A small segmentation model, trained from scratch.
Model: 48-pixel images, encoder arch swin, encoder norm layernorm, encoder depths [4, 4, 4], encoder widths [64, 128, 256], decoder norm batchnorm, decoder activation silu, decoder widths [64, 128, 256, 256].
Rows from block 7 of the encoder, named by matrix and row number. Rows with one number belong to one attention dimension. Each number is 500 + 25 x the weight over the matrix's rms, rounded and kept within 0 to 999. All counts start at 0. Numbers have three digits each.
# v: window attention query, key and value (stacked) (encoder.blocks.7.attn.qkv.weight, 384x128, the v third), inputs 0-127
# proj: window attention output (encoder.blocks.7.attn.proj.weight, 128x128, transposed), outputs 0-127
v.11:491513479476518510485466510452488514455514506516496487493534504503482511530508488477484529512504499509489480447528491507496539503502507466466479503487452497512522508489499528518522482492482519512524512511515467522521459481496482482491511524480476499519472520491513508482535438508490476514457531525520468512446558491495490484501446504468487498492543495530437483507515540540472460475441
v.12:524515523519467532521550510525526496474507481494463504510504508486481495463530483490514523503517475520516534530517484550469518521552488484488557525482501464524553517479498499529495501486509443576506508506481511480505502475503486513450482549556485509515497551584508490512467549503496492511513483465466526501547504508554526463476477489520537493557547489498523497526527509556515527500537
v.13:520449496511469516472467493513540502437503496522524516487504521444565467516465495508482475491498526504492552503488462469501490495480521495569514507492503511468481544504548509516488486516547474483561520494502513532468568512495562488523527496521506505514478493474490461498525538445494498470524524531529494511501460487454522504475518471507468466476492521537485527473506484497482496527500
v.14:476490514466500486508500513512485494522483503517511464471454469487501472473514482516504521523516524549475540484522495478509477514509456525500470510501493479489493490515530460478478488509529515503500496533473541467484515499496504468506519523477503485500462519497494534506540499514538483513541523517512533518501485529512525524502496477466548486548499527453489473515510472500465487513493
v.15:511481463555478520445457526488528515497505471472511487492471567532454470492468510519478473474527503504482503485515490538521529528444560494484523497463507565449490499514478491491489512500523529449469518460540505532501497490466543456511489438496553473524490496452493514486518458543484482481489474474454510510484570534470480525482501469469458469511543530566520495490498507484491506460468
v.16:502468489451506553504473512519553532442535465521495508476515524495524525464524541531522531554504508539461468490440504510476545484535545516506491486476491538502464496527472464454482506504511491534532555489463489487501512483525517476489461507470524496525483536516499474493499453486533468489518540432474489510563561517478452515481487538470507461432530513476487563521546473483514519515492
v.17:487496478534494536480507535526442509470507506489495527508482469513477522483496508513475534481504483520544514550535512511471546489508492494500529496533580488542529501472506448474517512511471506493470474504493476529501522477504490494490456486540510505504518491559478541506512477498467534545463481515527480476493518492468477488471501511500528548516532508507481482496485498500493488486521
v.18:522499509539492511509521545510496471493508505534478511475509499519517499497502494466489486483489499547509494504501517480502495515534530482515493478496496507552505512469511540444503518524541502515507534470491518488515564506486527481496451497501494490544438503486494547475517501467503493501501524485485482503510499510471495481491485472446502525490531526546503527538505515490467480492497
v.19:457489489483479464562490489493489450514490553491480453457488520483499503472492492466583492488477504478480544489520476523503461478489507487566503505502478553485493501502475503561493520493541519473531550485540513496474488469473494513536497500481504502518514510495507496517497463460501468549469515521467511451496513484463473525498484479445463492508452523477494550529503492507494486542462
v.20:517515551473500563519531519513512533523526521508481529494505477521505529512541475475514472495524482511540551487483504497512493508506488520450485456532526480512515481493454511548444481508491460488473484529479478492515547527508460523546492462538478502498501520547509499444469490538485480500486493441456513526531491500507496490514496484494483505493493491472542502535453519467515483488525
v.21:530501513540462497491531525513516508531513464490469499521524494491521533508511505500463471494489491520513474495498530537516509507497492501509479521506500499509483500519511520492456491495429459494512500456534491463507507532511490501471505491500532499496517516454531465502477503527487501459520508513512500506518470505501514482502469533543489525479506500554513518454500525469453531516493
v.22:463532522495484472520564496468490511483484491463483503510493491476548564492506465508561482510520522488498521528540502521458456511463497452464489513517496511519541527493510543502541506528480463465530521475554462503519535513478515513496517508538468521532475540526477529447503450484523497467511517518485468461487493489500514478509504478473495486507440459513502500472509519536505453530527
v.23:552497490489506441500511492467495513546495453493473478497550532542519448514519475536544569477468503480468529511536529471461488505491498491489539510470456533521477528505438496538445484485489518500466485516545511489488458579536529487520538473502497513535494533496493457483519527477493493505511488447509496505523498487528527426519522465472481498546493490498447480466489527476503492470502
v.24:536513496501532481542514479469500436520517479481504517515519508478520517517490473476508509533479527488439488508524498462479406507453531542436492538494506498465502512458491546457503488498511507466512480502521452498479499485531511524510526521454515465482488497482532509501546514540504460502474501505529531491493541484536469509539517506490461463470443523517532540538512465563492506513461
v.25:471501482525492500523506490493480483533471489490519456524490497479505487472468508535497445488527495459502476541468547461484515476501456535494488551522494483515457494484477512507538467500523534490460505476486482490518487501504518488501504497532540531515451461532470512519476556554467489575519483467480512474502508506502465520531545531492538499500486486516541508510496461540492502522534
v.26:515485503511513509489512502548518509519541513483478468488529517483504484430461459448490474495512484495472494475491505517499433475482555476541493483467473502505436536550483496495483509489503548491519531509511545516494483517541498559526515489494519476507541485521543506467494485537484484499519508489525517460517511449491480514536483487507491456483441485501515479500531489545494476520522
v.27:523479520501518506528531519486487503501500496490496500501542492498510508509490492510457545550493499491470473471494497525527481488480496542477470499479460538442456505483478527472502477494499519484506475488482490453529488491529530471571520475456545523495480482482496498472510508528515521501483505514510516518503519504486456471537463530497516480423480502501488537529504464515490539512500
v.28:522500487515464500509503503476498498494479535527509470532492480505465490497494468463510510533547510507500556482516477548507546512507480494483486549528523525488528490475498518556528491517537477496495515500523544493470501504469488478507488502511467516496476513506515501518440521504494518497488464522509517543508470491516562509492471498527538499499495487500490478512499500543568510471485
v.29:487518483464512473508506465476476501568469503533463452522526478538510460496484523501503477471499535475467535478478475474504497528471513533472519522515486521481440517537474515558474500525495491501498528510504511476473505507495485501483509464472473504530508501449520460512499506470500472522516513488542484526489510498555483527511551490456469489552481500475474490491536473502526489499497
v.30:504503492526499513528476499517501483529510463517502524445459518513491496530555499494513501438497572517494510501477513483517511542489475487498497494515538534516530520489486478527454496549504509507506496471496521491473520541468506524498538494543497540534515512519514472487429465502475512531534493500486467492540508500481468527499555487511501501544454484475503502498512485474524510503455
v.31:489491506488510499514504505481493517486505526485483521481506515486497495520489520529482499528544530508486499488484470492505482549491498474474465478484501496473497483502492507516527467534478508504533539519487492473528523493482505491523508504491493487534496482510499534441516454534486509487501503504490478473465544492519461499511521490463494468484499496468493480517522495539490459501505
v.32:507510507493537517472487504491484504480537544506510489464521497540531474543509482518527493494520494490516498488520522526470474502478515473540487484530463535505478549549490461512483475466458503471523477511460494484525530496516442485544475511521517464462547513480520507511519471447480483440538501500509539479470482504462461496520484489509480476506511505526475528497535483498509538511529
v.33:498442546494518509469496481497510443490488472475507460458493478498560505510488484529498511504485516450446495508498452484480518483533530520509526446505493527547467498516496518530527483531465468509474488480511480526526514528509501473493486550497533501511464492486524506490500474426492484447457495482469496520475505526502496488479506496539518450508518482483504446469444517495470471511524
v.34:481486520494504488510463525498543503496513491486507483494487529479517508553510438483471483455505560541447505470538476469554527460487501488527527525513476531504458493489532500547503540467501482473494521514529508485551540479507540543503462527510457459459552528509497526501534493483475498512500492493478553458446445485487458488483508449482451508543490529507510518507514526557469493496493
v.35:519537493501528502466497481528456481498512466506490509491536495524493510478501479499499532537543506499502489504486507497493488472490519513456516528450543522466498478498482491479497491523513494505487500504500482494477462491517519469498476521483561511482498483491508501507500492495501493513492479517489516510525548506519510479517508510544516472477460495497513512523496491485506507493534
v.36:509548555480545472501444500553508516463474495513522501543534499493483510529493489490496491486482494516526514519488507514516490506498472513577543527484522504523497476518521470523494438451487492496493492515531533473537503446503511528470489477538475498477480497491464525506515527507489513526544512498488502484511514547479511520470492477478492564496540442541516494471511523492505515496485
v.37:492467516515491515521523474479519465471491461503495505450463528518533473528494518506492525503493485428518492502491490504464521490502481499481499473492478515490476507463477510472514502512486441475542461517518490495512530464514475486495481529531502542484492514521493505483489513511500461507457536529465507482479511541516488481490462515542540464479506509461476507478509517491523519516501
v.38:484476525482504502514482512514510475469503497506505474489505459516542521521470537553484494485511443493527510523531473495526509522527463492502514488478484512500523456486479466512498497485483511522489475454488530499526509492492499438494511476496483491473527526504531474521477472535515464504488544512502497535486510528543512502478459494503508527501503488519497485472478546505442496465503
v.39:491540481490486522512537490534525493532513535508486499524491512524495543449491456514496488489493495489511508507509475502521556466483464489480490485493511493512543489489518472502504542502491497495508493469516464531481470488524512507492466510492561521507480495501477489530487527479548494506495539478489485527493453491488532502458536519517500513489474515475478547490503545470479492497574
v.40:486557498477504488462470543526513535495467535525533491499458495499516489505574489497520496452509489501533513522475554502492511510519499509485523480520477478507506535456531486514519544511512508498474458501539483503515467490506476495451474495502475508526471517504521512492493513468464508521507489482497478512517469536508499472486498478513513526468518482503475469491505506515498502523531
v.41:502488466503539469518512482506500489503507473509518487489527524510515499533509471500479508517508514510502481510480505504522493462499522499474510538514510508501475546470494477509505502488489479490502518523511527480501465491530502479489514494526480483493527516509513510542551482512498487539494498541484515486498503503506495480500496458506505493513503466491505518564524472515513499467531
v.42:495504514472481476494493524495514518498491479502539493504471464507504486500468495527495505527511500501484478513524490539512491541508525480496489519482523508475505462471506523465507505518502542517481513491475526528551525515473531511512490512498471489499483500501490482479499498475488507521501491476507476503489507459501497498452490485474487511466534533524538487481455519485479482518501
v.43:479521477481512482477483523503511517523486492551508524532490495517447472523522471479464452483511489517508442507487519461501523459564495459560481500507492495525492478476514508516455459470485482550473534503488538496505481462515507532480465493528517474521520501501516495581496463492516537478488509472524569543480506551498509435457459471468497491473518470545525493534529490523477525441521
v.44:536524495488504474526503514513500496455518479444487513480509510478502519462579457515474493496520463470508493530508534509499547496543461488482504506499491482511476537488521498462512484490463513488491471507523545470564487476523497435464507536510506485488554511511518512539496482547516500522487530508495510487454532534500476493465497454518504527482500479517488547494542434515543512486468
v.45:542530478486482486508513508511505534539477528499574535495484468481509476488521549535499514476487511520510479520497537523495515527507505512495499508469467454504522535494541503469472462498475517529510517471509499484479488480457486510479546479516459469544485533502502520484498500576490519513529509502503526490522473483489518475438466487457491532510501489520540486524497438507461463506486
v.46:510538505538540514535520480474476493510508539461481481504491509488498516506501501503517502509514494462484515508507483484498492470473496538561478497461486495498499423508517473464450508514516513542455470500475465497477490555502483538533521484522507499466485464467490496492518519523514492499503478466510504479480490516511489549569466557501493495486481520461467550530510540504469538514538
v.47:532481487507463534443525505515517542522503555517543524522514530490475515500488459491464497470522467521466485525522489506513483490437474524492510510494464501512509503530493527514504527473497549467483513492481547458510505487467508512517487454465485489473511467473497476456509435501506524485540490502527478494472495510479483523502520553451482443447503434501491519504516472446486502494461
v.48:491510492460484516508472476446482521525472483517514468513544494458468505542505524503487505515500524489529490493477472488493465520468522518480507491544494483501511487575521519543497446503493494518497509497511449467481504542498487515485540504510507510514517492499477472496478440536510531514514470469517469524552507502495503492548500539514508457517525494488504538524550515472481508460494
v.49:516515470506471534514504543493544546497493529516451472473500508469489525499491511508477500485466506488521462497516511477508491498510525477495490527500487515500514538488510501554494524538517518564519529537477528513503509473487505535464474469502489499503488502479540521514483504463500489467530510517489489494493488525529484485518486459493467517539480492499496484500459545497459493508506
v.50:495481498487514507482526474489474509528493501460480488466529464521503496532503467498508518532522512541491473497535492463523509489471521497535538525468501493480497449498494495497488520504478490503487490492516500468514515459512515523542479508476503479503533533484468478504499494501528503499507462452514507479516503522440517499470531501440469509473468558552496526485477476489497513505528
v.51:482501512496463505505506494554519479502498484487507489494477490487493544526516485547489452477514495488505518530489462489477458494533521516509529494511457458513501451522503481482502528497532466531506436458495484541493515545489464502472480508518460527470536509559513518479494517505530484499513505497504480505511521520534530523518477523515517502520485529496516457489465489480475494525496
v.52:556508550474492526488529496462542521456499519432498448474519505524464511448514480504499522540523492441523531525475518564474515497489531526474465538498538501491490515550536514459487481540483515508476533501517505515521494527512514429521496498512540525476518517489536507503448476492519518487565513493503487528482563495526482491497550494512555506435491485482495511483522496484504515499502
v.53:480522507507527480542491452477531497512516480519512485531467499530485489483504479533492486496493513510474513480504488492515488490494514462506497489483527518499474544564510484522487454484497510522489493499504488480531490522521525517462549541503487516483484494477497516512530473497487486481509502492476488485503513467548504461496501475504509514511518469490546506500511470533496514466508
v.54:578515504493510502483475554496507528471513515563505509528538491510463507472501491467480469512492525481502511475503513523468510512493458485467499489505466522517480552526498511520470477516521511492524542537478499503525510422533507540492486529487561501540520488494471526497514469532469525500472540509496562494504515469498454457515509445533524542495518495502524513469499562486487505509491
v.55:524580530440511494521462490565489503494483516490508475513478507490437522493510486509511457469525489523490486498451504512492589481509498482551458529531531520534510490506491503508515460454520509517479471491513492517508532521485504522494458488493497496494491502510487508524519523461525459501527560462531558526517503509518475503493548445488470562499501466470527523476514546499501510498541
v.56:499484506525528511500518506523526492477513499499477508505524540487494523487449463515491493505467460517514509486467504496473461526490455456487531485475481511509476486504466503487478490483509486493527480478493512524465529471536511486474499478496479527511504532516515519516492508497480498498477527533489480468525539510514498509493507530480503481526491510488506425491471511464486465497452
v.57:496467522496500495528502441489520513488510491490506515485469498492465481523524546491499531515545446484512479490538488486506540482506496491475526490532555510477499479490491514483519475492496491441495476471471479488439539489521495479486493514493497523508441500506478488548502529493565481523495537533537496503475509486482533495485471469538502485505561449474528515473472510464496520442511
v.58:511476507500496482538492527510497465499512513512550529501517494483493459477506494502477519521486527496489488463517513524487465511470504490480546500510501515483475481489500469530495495480467500479527504509487541495503525465531570521483530511456505475501525470453475497489535449515514495521473460511478472498501520477449479455512535511488473471496524494484518528493484494535547521517482
v.59:476479510538535505535523445438533500460485491466511468476475521522516499520544533510511527501499495543528507511504526499486505502519497530476469496500521484483454513503495499471536493543507494495515468500505497479518488496498487486496521497500493525526507507519507503533509535518536480514512490507499521479485531524539514461515510464475508507524486489481505506537486517527520541482495
v.60:477484521476478502460465494463447505506515499496500542487505500464565516494456538477495515480523507492435464520525490484551489511436440520490484471475502465513464487494523488477515490464495557494523487496501498503443455509483504483478517463462473525525442491511460508456509482480512537472516479497500470511512525497569517477499518520511512510417509500502442523560490534507494482496525
v.61:505493503518510510525533497472512461529484535497483514480456473512493507465516525455478529492493513423459480488499520491493536513500503510481499543514514488488496552467500474482503450500526490544497497537528497532446473499491525508488549527490492474489480528497505504463507562512482444515517501550525472472475469517528449509488492475485532467556508464468473478486535513457545506486487
v.62:483544465511514482497506514510475515493512503521510510476468524475541470501514479497461489490525521466470457480531511506513520519470523554511517528493532477480496477461478462461437522513512503493480547486490463510454479501535495478524529489483491513466459500497469504520518526510496505494509501521469508512450475516511502495504495505481494447505501497485495511521510475494548496484529
proj.11:527495474469511455523505481520506535527491492496524498503480479490476489513536451511497487493502538488496512506515475502553509535517529509512536473473534498492456493541462432488484541527502514467541492509525510489480479489484470489497493478541448512505517494504491521452474487495518516541482481520527468506508496467530497498514506571488546488521498489437508513483523499526503460506490
proj.12:456456543512465512492516498521524470484533503481487469529496502496520508499494510524445483510510456563498472457523541520506484522489494527475477508519469542497530526523471500487478459522479532539465537469462558517498513511565505499531533546522522518437546490518477510486497451485513523523449507514475478515463466520467436505471524471517518492523478525498471516529525536476516483461452
proj.13:516540485487499539500487526475468488542497506497536510513500455496476487514535503520483532493521520497457486494505496469508488499520502491530493516501469518496538515508493521476480482476531493495525533497488474500537523556513492510523496470480478507519507480474536508515478519486523512523494486481480511477532500471466511521495490474530495529469437442493475466512479473501460517527519
proj.14:458461526506540490506453481476465480472481507530528536517504530518507485515534522484514541503496503496497474486486467469505502546514518489472514499456521478512523490555501510513453581522474476489502480529513534518493509515489485515504520486484555484466504485512543482506478527512496501527486465480492524496530496474494492533484481517496494513485500447519497498489496470495521523455479
proj.15:492520473486492508469420502498483510515476499493462541517467437494499523503477441543514511480469496524564550495477506474501523461503538532522487529471511522512461480477496493517483494460544535458505483475543444510535483535461482508531511520475476496540458483484506525568507493543544544479506521487501532515506496464538527480492506494505506515510460492488524489450504509472522483503557
proj.16:483504484479541519514460492510545503496511504515448475508508459509524522555508506544492542543489530515553514478497479478493512493451459513531465464479493506485485510502522505521498512476507518505458534437514481496491434480532536495545470516474522511448504466541459477439502493519521505510471479495506475501514474522485539502590494491465564507469485466487505501507503487496504512521510
proj.17:492541512529491468491500518508539462493489491506494505497480509494506500480519480459505507460509482465513477459483483528483473500470450516515506541503486527527507493528508507461502499522488490533477534484491491474507529473498478507511520539504470508490508507509487522505495499491502526469530507519507465471524547525466475468496501539509542483517479535502536489502521517487495510485447
proj.18:469514504466512502498468494509508497516540524490507518483512499488500488498505486529508523514492473504463505481525496519485458515465491529507520519474503474482497486526486467478466462497512478492521529497488499511507477501473523488543499479508458552503494492519512493490511516528511534463492505492509469487529531497489506518531533541540530469515487478499505507529475481523488475465504
proj.19:501526443513482510502447518526439519489487491486516511487503543501454468484505470496491542562519468556503566450502507481497506469504516485512504454491515487556494527453523515531521516499474466459545503558489467482484531513455501507506482479516497498522519438503559520463513475514519468501462513488494551529504507506535553511470508491487491478469492484510494488497503486504493500509528
proj.20:485495495483505490511502511528510470484536472497476481467536470485507567507465548472489470520494447478473507520483512490482498506507468503486538510487470506476486476531512497517542471466474485536517526492522507524514478455562537534504510513542516505509494499488509513499486494495500477463496501475495492536477501497477522525472525489501501505507490509523516541529520490474500468495482
proj.21:507471476491457475460513516482500533519523495505532533521525531489540482507470519475463445504483495500513505511504507516492502512489500483553492489513490501467508520513474498497526483527512543492490483477502480558494448483488550497486504496484490469488454534500485501519477454523479520487506530491466511507508532484521479490509496482511492513529519520484484502544506525494515510515492
proj.22:480485482519480493487538538486505532511479465495537476501487528465473506455420528504493494503470475488490484499486512523466484462493506520506524503497454503533532526488459486490508482513505498509555508493481516554469517514515554507488522478517453500509544498523546524449501492495445516489501490457518483526487482511501532507489514507510489462521504517548463497531489547522481491523509
proj.23:508485485521545491491481521520514549514495546474507475469551501517479518530510543480503493505461489497477487511498494520518485510556503496448474477550502487436501547492555482478542477483469488527561500482503519474544491537499495465505523528493524485511497539520478424464490493505527494468491501487554491515461476522513504513412492492477512505493473511453499534486460460538494520481514
proj.24:526463494514488544515525584505504547478460477510516533488481526517447445467480508562486544490480497532463518490500532509502504458492495441486517450501537445521510551548557513458493480482494524510499469482499448496476447531507496510484487454526483526496525513537551534515466504525490486533479475456483550535441439508508523547481516469504522528434555460475491492485536510488467529512512
proj.25:461505526511525501496548491523476501472508491532448506473489562523509501497486522526528489493522470493521493540525494523477520493511531527512484478516507504521470537476504484431503482508510503494511485519515507482532492474483502502486511495496536523483471489505469501517451461507532490449523512517499474460491506500462476470505465514502448512461548493548487512456482493519523522516520
proj.26:534456519497443554520476523491522515503540521473525462424532503518482525511480481532517493528502477479444555461490479486500478521533455460513472452526525544509494491559613490520498485499500506520486493515481472486524505490497489494507526496517489477488467472485472507439498513521488535472464499492523546518505493487450518524468486503500511525497545494495458463555489490478534496500562
proj.27:537500485492500489498508533470539510484495486503492515477494508504473508511476537546474473497489512507569490526450477535512525485519505450505465450504529453516486537531560506529475522495513513504499521472512437550517410509492489479467461483483494514516505489497514491508492494535492482485466535504463536509474498475497524488530467507465507550516522469484551493469491509471508537497519
proj.28:450525479498498490500499481477516460476539483477473464537496528485463497496497472518452468493502451530503480511506501492526494498517547505489513499508516473511519500497486507504494471526492508491506526520499550549523513495483473506456510519502497516494541509468545511536537470495511477559455520504451494507558496485518473507463535478543513476537495510493503480464525505479512480498459
proj.29:498517456503505498519467508529470518515495489525546492510528548534488503530512476479490501511468550530467508529480493480505544506519502496504525470498496483497505498488549490472506458460476492507533432532512513487480508461471475527462506511507534493493505550530497452499509457520522468519484489500494536506482486502507498517465517459512474530433485477481492536515547503502485498533480
proj.30:501505518488538508527464458516496531514454483514505473490528481481517471562483475492517513485555465490504536500520493514524490507508457505495533483466462520488557456497480491509495518499467464496502513482496496493540526508483535512524503496497514502462493516497515508529572465509467512515507492475468532512500506491496515540464520453497446503508515508515505502508488489471465489534482
proj.31:505480494498517501496509478489489493484477500482505479480470513477483514511489487514499498492468517485528508519492482522528493483508506529503497466491476504524505493520511471516460529489482486489503498516538505520490485500538489503480526479504499521500511456513496498488500506474498524523524476515496510549497479483494528517506490495507487515527516492550551519478497503486506440515514
proj.32:512505486472486477461516478474469469520533511499494526468545488562471493449503495550479533499507529519498472512517517476523500467494488505489530552500518487502539461513526493470510482436502514540489512512515504476505533490469517546493487528485539489523558552494432497520531519527510483485515518465478475512455520476463485514493485510534477451528532493492497463497489486457478536490484
proj.33:486466510511483459504526490485465537515575520474483462503547474503471496502494494516522532518530520487481502473508470470477467454487483472502502491506488524473525549521513507489510514506496515521506544511520530472488497496456478518527518488520495510520477451502501537516474507472508528486487494506543487474515518518520523474500464493555496528491502472426473533481522459486508541510508
proj.34:490519553484481505496476498471487505500533487491533440512495484510515533547512529529474459476471577501507483497499496533512458521478523504518526501473525536526413555474496500506499511494494476535512513455479506476521508492517512483478479528489548483467509497490468508541495519514556442446504477529519495517456512461499460461488517502498549495532491506481528488469498488486498510463526
proj.35:480489502530502425525480508519545543505478502516498494498469505514469483502494483476481519491539488455477495486483499488503530508514459478495470475558499476500499516539506524480461490487505499435542507517495506519509505531488474495524522492505472502525488497526514534492493523478489449538492506492447491529506496554513474503544518501490487547476493470472459543494496494475548539507494
proj.36:474524535487506517477530509519505465536518473527516527546460496476528482498569493529491495494495548507548470451516489543444506476492500535518494518510551522499490489502507485455509490484487522523465495518461453488474510493482500501485491478510500470461521570469491505523493485522545473461496502498518488525493447512494493480494532494514468482488491527490521496524500537471456481541462
proj.37:478454475558539476476540484474448511499495527514534460501506494499530547497455510497494525507475528458471462478526489488495500523457519488537508504494473490477531504530470529527484474487506510465556487550465495543496509459491486545488499480492506497538491515558503508497518527517522518529497496490512473483491484511508553485511522492517475468493499480466468468523488469510479517523536
proj.38:496524532503437501495536577518504468496522531464498506485516539510548464516538512507529462536501525525497482498509485528470499481469515469503476462478495482457510481535511482495537462509525495501530482506530529522471474489543496502487538464480476475511504507491475519476540496468472544437484488476507476490496495525508519478508526480480482501556515530497452486506518476492483494482519
proj.39:517470502504528484502463503476473516470508521476481495523515470472468494524497481504532528523486474465461505483487546516495505483514542558531478503537490478492437515490472472518523455508531465504476492491513524479515477499484460499511549443497466543537474485518491532478472486506498485520506525534539482518502497542505512483519510520503533524499497506475485530471505517534511503507484
proj.40:501490489472527487529524526494477472496490479481510522528477471519522498494496478480480541458479506477519529488492532485494508489503466555506483500451534549503479488492495516499472465517535490508481504501470507465504490508452517529518545480469523511474506489476485521508529478477535547508481520499522502476533481513480497509526458526491523472516531495465495518512492571498459510492506
proj.41:464524520512496462503500490493546499500496508540532501503503485504473483497500504499498512494516506467499498486473497475493511480520479495507541454505513492500482493503495496500478496487501507510517523504497505470522497509499522516509525513512533479506519512482505514531518510489500477515496468539465480495471508503514472495498499509474502494523495510525520464477473510496511522483503
proj.42:510501533497501503483505506482526517482529470460476494531549507484520521468474532489506440514509504491514505518501484537503504503475485502516498482488476549501499470477524490499496498499486479491486535480511532493509466487541505469469494483492527493465473510503481512512491473532507512505497498506512555494520476534471526487510509490492520513501499538469464510542484498516494452505487
proj.43:457503510512501535471470518512526466476481490486460499560466484499468514527533572486483519493486550493508477482488532467473474531455519509489493558481538502444502490502484506449466494463551495507493504476519500504478524464539536523490521474473503434511507519508471495515498479507474496501522493521494443524537507503545509508542502509435507498550532485519547455530477522472527519503487
proj.44:484512541530492461468535473527478501498520478528527499520477427534505495522493511474495552508462523550481482480500545512492508512475524513492488509524489507432529462507464504520471487497487544472514476503532508473503492511507474490534516514521530470514509506478485560488497516480525504514528482526465479467468491488514463443517509467533508494523490499508522503518459516527453509473507
proj.45:467564524470472532472501516478509504481477476502528540525497508511540524518479468455478491479522502515495530480487487499488455502522519480487492497507448489503541464501477473517483500515479530525487499547533480482518476501540525511525455523475489501461514490470495464525495510479508565501504528510480500494544520497461476484483475533522544487494541547544498473490480543509479470474493
proj.46:569515441476490504524484490502490475547531549485507515534529494488446485457467493494516506479500501488460534513506482462508555495522519489481509497507559401516512521490523502473541484515529500458539548554501504487489521497499478461473485502535507490522506490472491489469519501496482493466478482476533527548517515537559518511483526484505504515456467456474479496483519464509512478486505
proj.47:517478458514493518474487491498503488504541467546488477491465503500507533492548497547492484519513482485529513511501498498512557497478517469488505501465508482465504469498537459546512517498499514526503481460504492473467496467534511474546469544494530490500535451513484502471504520536528508526511442465502517493487534447474481452462505499497540531482492531504556467569487529491508486531454
proj.48:506507483536505528468498495536497490482476491506467521494471508474478515492498475533473491493483497573516507516480468506483479475516516466559491494458513483504539484515488442507507527459477484512517473478500558518496508470509497541542517479553479487520512463518510496479512486513464501509484509505502528522515491492514508514530468494484487519501501497559555486465528438450525501499498
proj.49:502538494467492543523491558472477458481525524457495524449495528529476490520521537530500510483531489488500475463517519523520446539495476498496504505479490484526515492477503522465511529520489476501478497490488510498492466525503537476498502478517527474496473508497483511520496502470446538467505542501517503509501500496461541515481487506485506500497486538495507490495491499521517490513512
proj.50:454498510511498493451478490499502453496499486485515448517535500492467495483499506536497460481508520514471524506505519521520504517497512482500498492549517474521491509498469496472501481471492514539470516489503533501513514496570463492465525526500514479518503487513490484529511537486476461485530472521525506511508511527513462502518488453507561478489520469446537550504517521522528477456488
proj.51:512536485523497498521536480519505493534518521509519510495494504457517496489450465492542502500476523533471505468523500486444466507534501469494506542464488467514461497529486514518529509528512504442509495499486486506510468486482477485491501447502503508518508452483497516463467468474510513489491512469521568500509492527541493505488528545524489464508536484470473529529500529501478489517534
proj.52:508496501515510453506509480528454505483489481504468526508496443492491538475471526520514537517503453504493532522475472530518519497496514495526548512528474478454567470526500452510460488462467534452451490521513555489493482542519486502524535486488496498526497506491538572471501526475494487518467531491462521482485521566498514516494530496483496504496439493477511530458478473489492549513473
proj.53:502508492507482468485497496504499535482522473461512509505462460472499516458505494474456532514498502528544484506504459449488489509515482551509516499504492497485524498491509512467494527497527520493508513522532518485504489512483493508513473514491531486538535520486511502525496484525484533478496511544483490520491483535488499464516494493490458530481510492530521503476492481478502520456510
proj.54:504490509499521490519461490506495521491474530442467511495455532506489493551517509511562523482521465482522466467534518503489495514537469503520474540494506527463495469477511492515435520445482538474477461499513506537518507483487528524520526505504516495495491519536510522563510485499487494482522534526472460477459506485462492464519478510462460500480524518466494527532496485488502560531496
proj.55:512511513456462511479482522470492535532489504434515499512481457554495511480541510493547517489485535500506503480483535519477480479515555537504484513495468511474506499468443464468500431487524507489513455477510505455467486504506461489495457463511478502513496509428527493563467485528524505491530544512501548527545482480485525488513513521493515493551524518534500519522479475525516539516512
proj.56:507477488508509496531512550546518491523515479484527518452488468438513472483522532485482509525499499512482476482544497519471494512512478505471482516492510490492501530505511523510502527484485524448535505481531496518487533486490519466489468536496486520542479511533516500488484469487509530478509492500503514530451514511519496486495510483468496507498497499481458531524506515472479480513495
proj.57:493502521558502503514523496506427506518477465539504536482544491485505516463545491473508501477431484515496476486495511514467515545477518523537516507554471461463516466517481519492541505480495499554501471517532493511464462471447506484519484470516517494492510496468509499476486535549476520511520496516514553519507476486528497476487525483477463526516496494528496436495479486474538482511505
proj.58:489505518492529505495511530514500549505547490479531459567504528529504523511475513486468494489508441507466491508475519503493527481441480495506494472549507512492510516495526519487492521490470506549488476482504507475549498448505511540505486540548519511503492503505527441536542527502483494483526479484448476443502496507461477452513483530541477500516534504541499458488502469469492509490440
proj.59:475494491493499487525530479488467506487498544497519525487515508500526521495509480482493526485531477515506465521509497504507475556452527501492553500522475475481530505481480527508510521500490490495448503522482514526482496518512504481450476500438518504515500531483502494522542530509488528491498510506512512504509487501538511481469501464477471493489492442552523484461474501489544519464507
proj.60:490479481515500533488485526497527462510497543491485474471496525521486487518510464501472438484527494454534482547521470545466523513515512447485482455503501502516522511505527495560515511532560514506509516510482516479437515505479476466560508525448488482480472500503462457517534512499496553551492487468540528471526468548474505525496494497518495565432455470498487496497528495504516503484504
proj.61:513495480480479517542504478448497542512471514526495531456499463569522464486458471484535555484494498546480527486441493507505512499465503541538496469482459508511531552489442494463487532540466493511558521535538545470491532493487512488532488448487505523508497509478523470479496490525488549478463489539471467495470445503501519490451487536483480536485491514513495502519494485549457514530526
proj.62:525487473510484489502522477465519527509476484520511510501491514536464564494487541448498493463518493484454538521441533503508516508497520488516513452523539494549472486513520479472564551514511461499569512541475494454451492473504536477499494503504498459513478493485497446466513527480516501534504458508453513492526494503508506505503506513488491530484505506500476481531513489495491540490507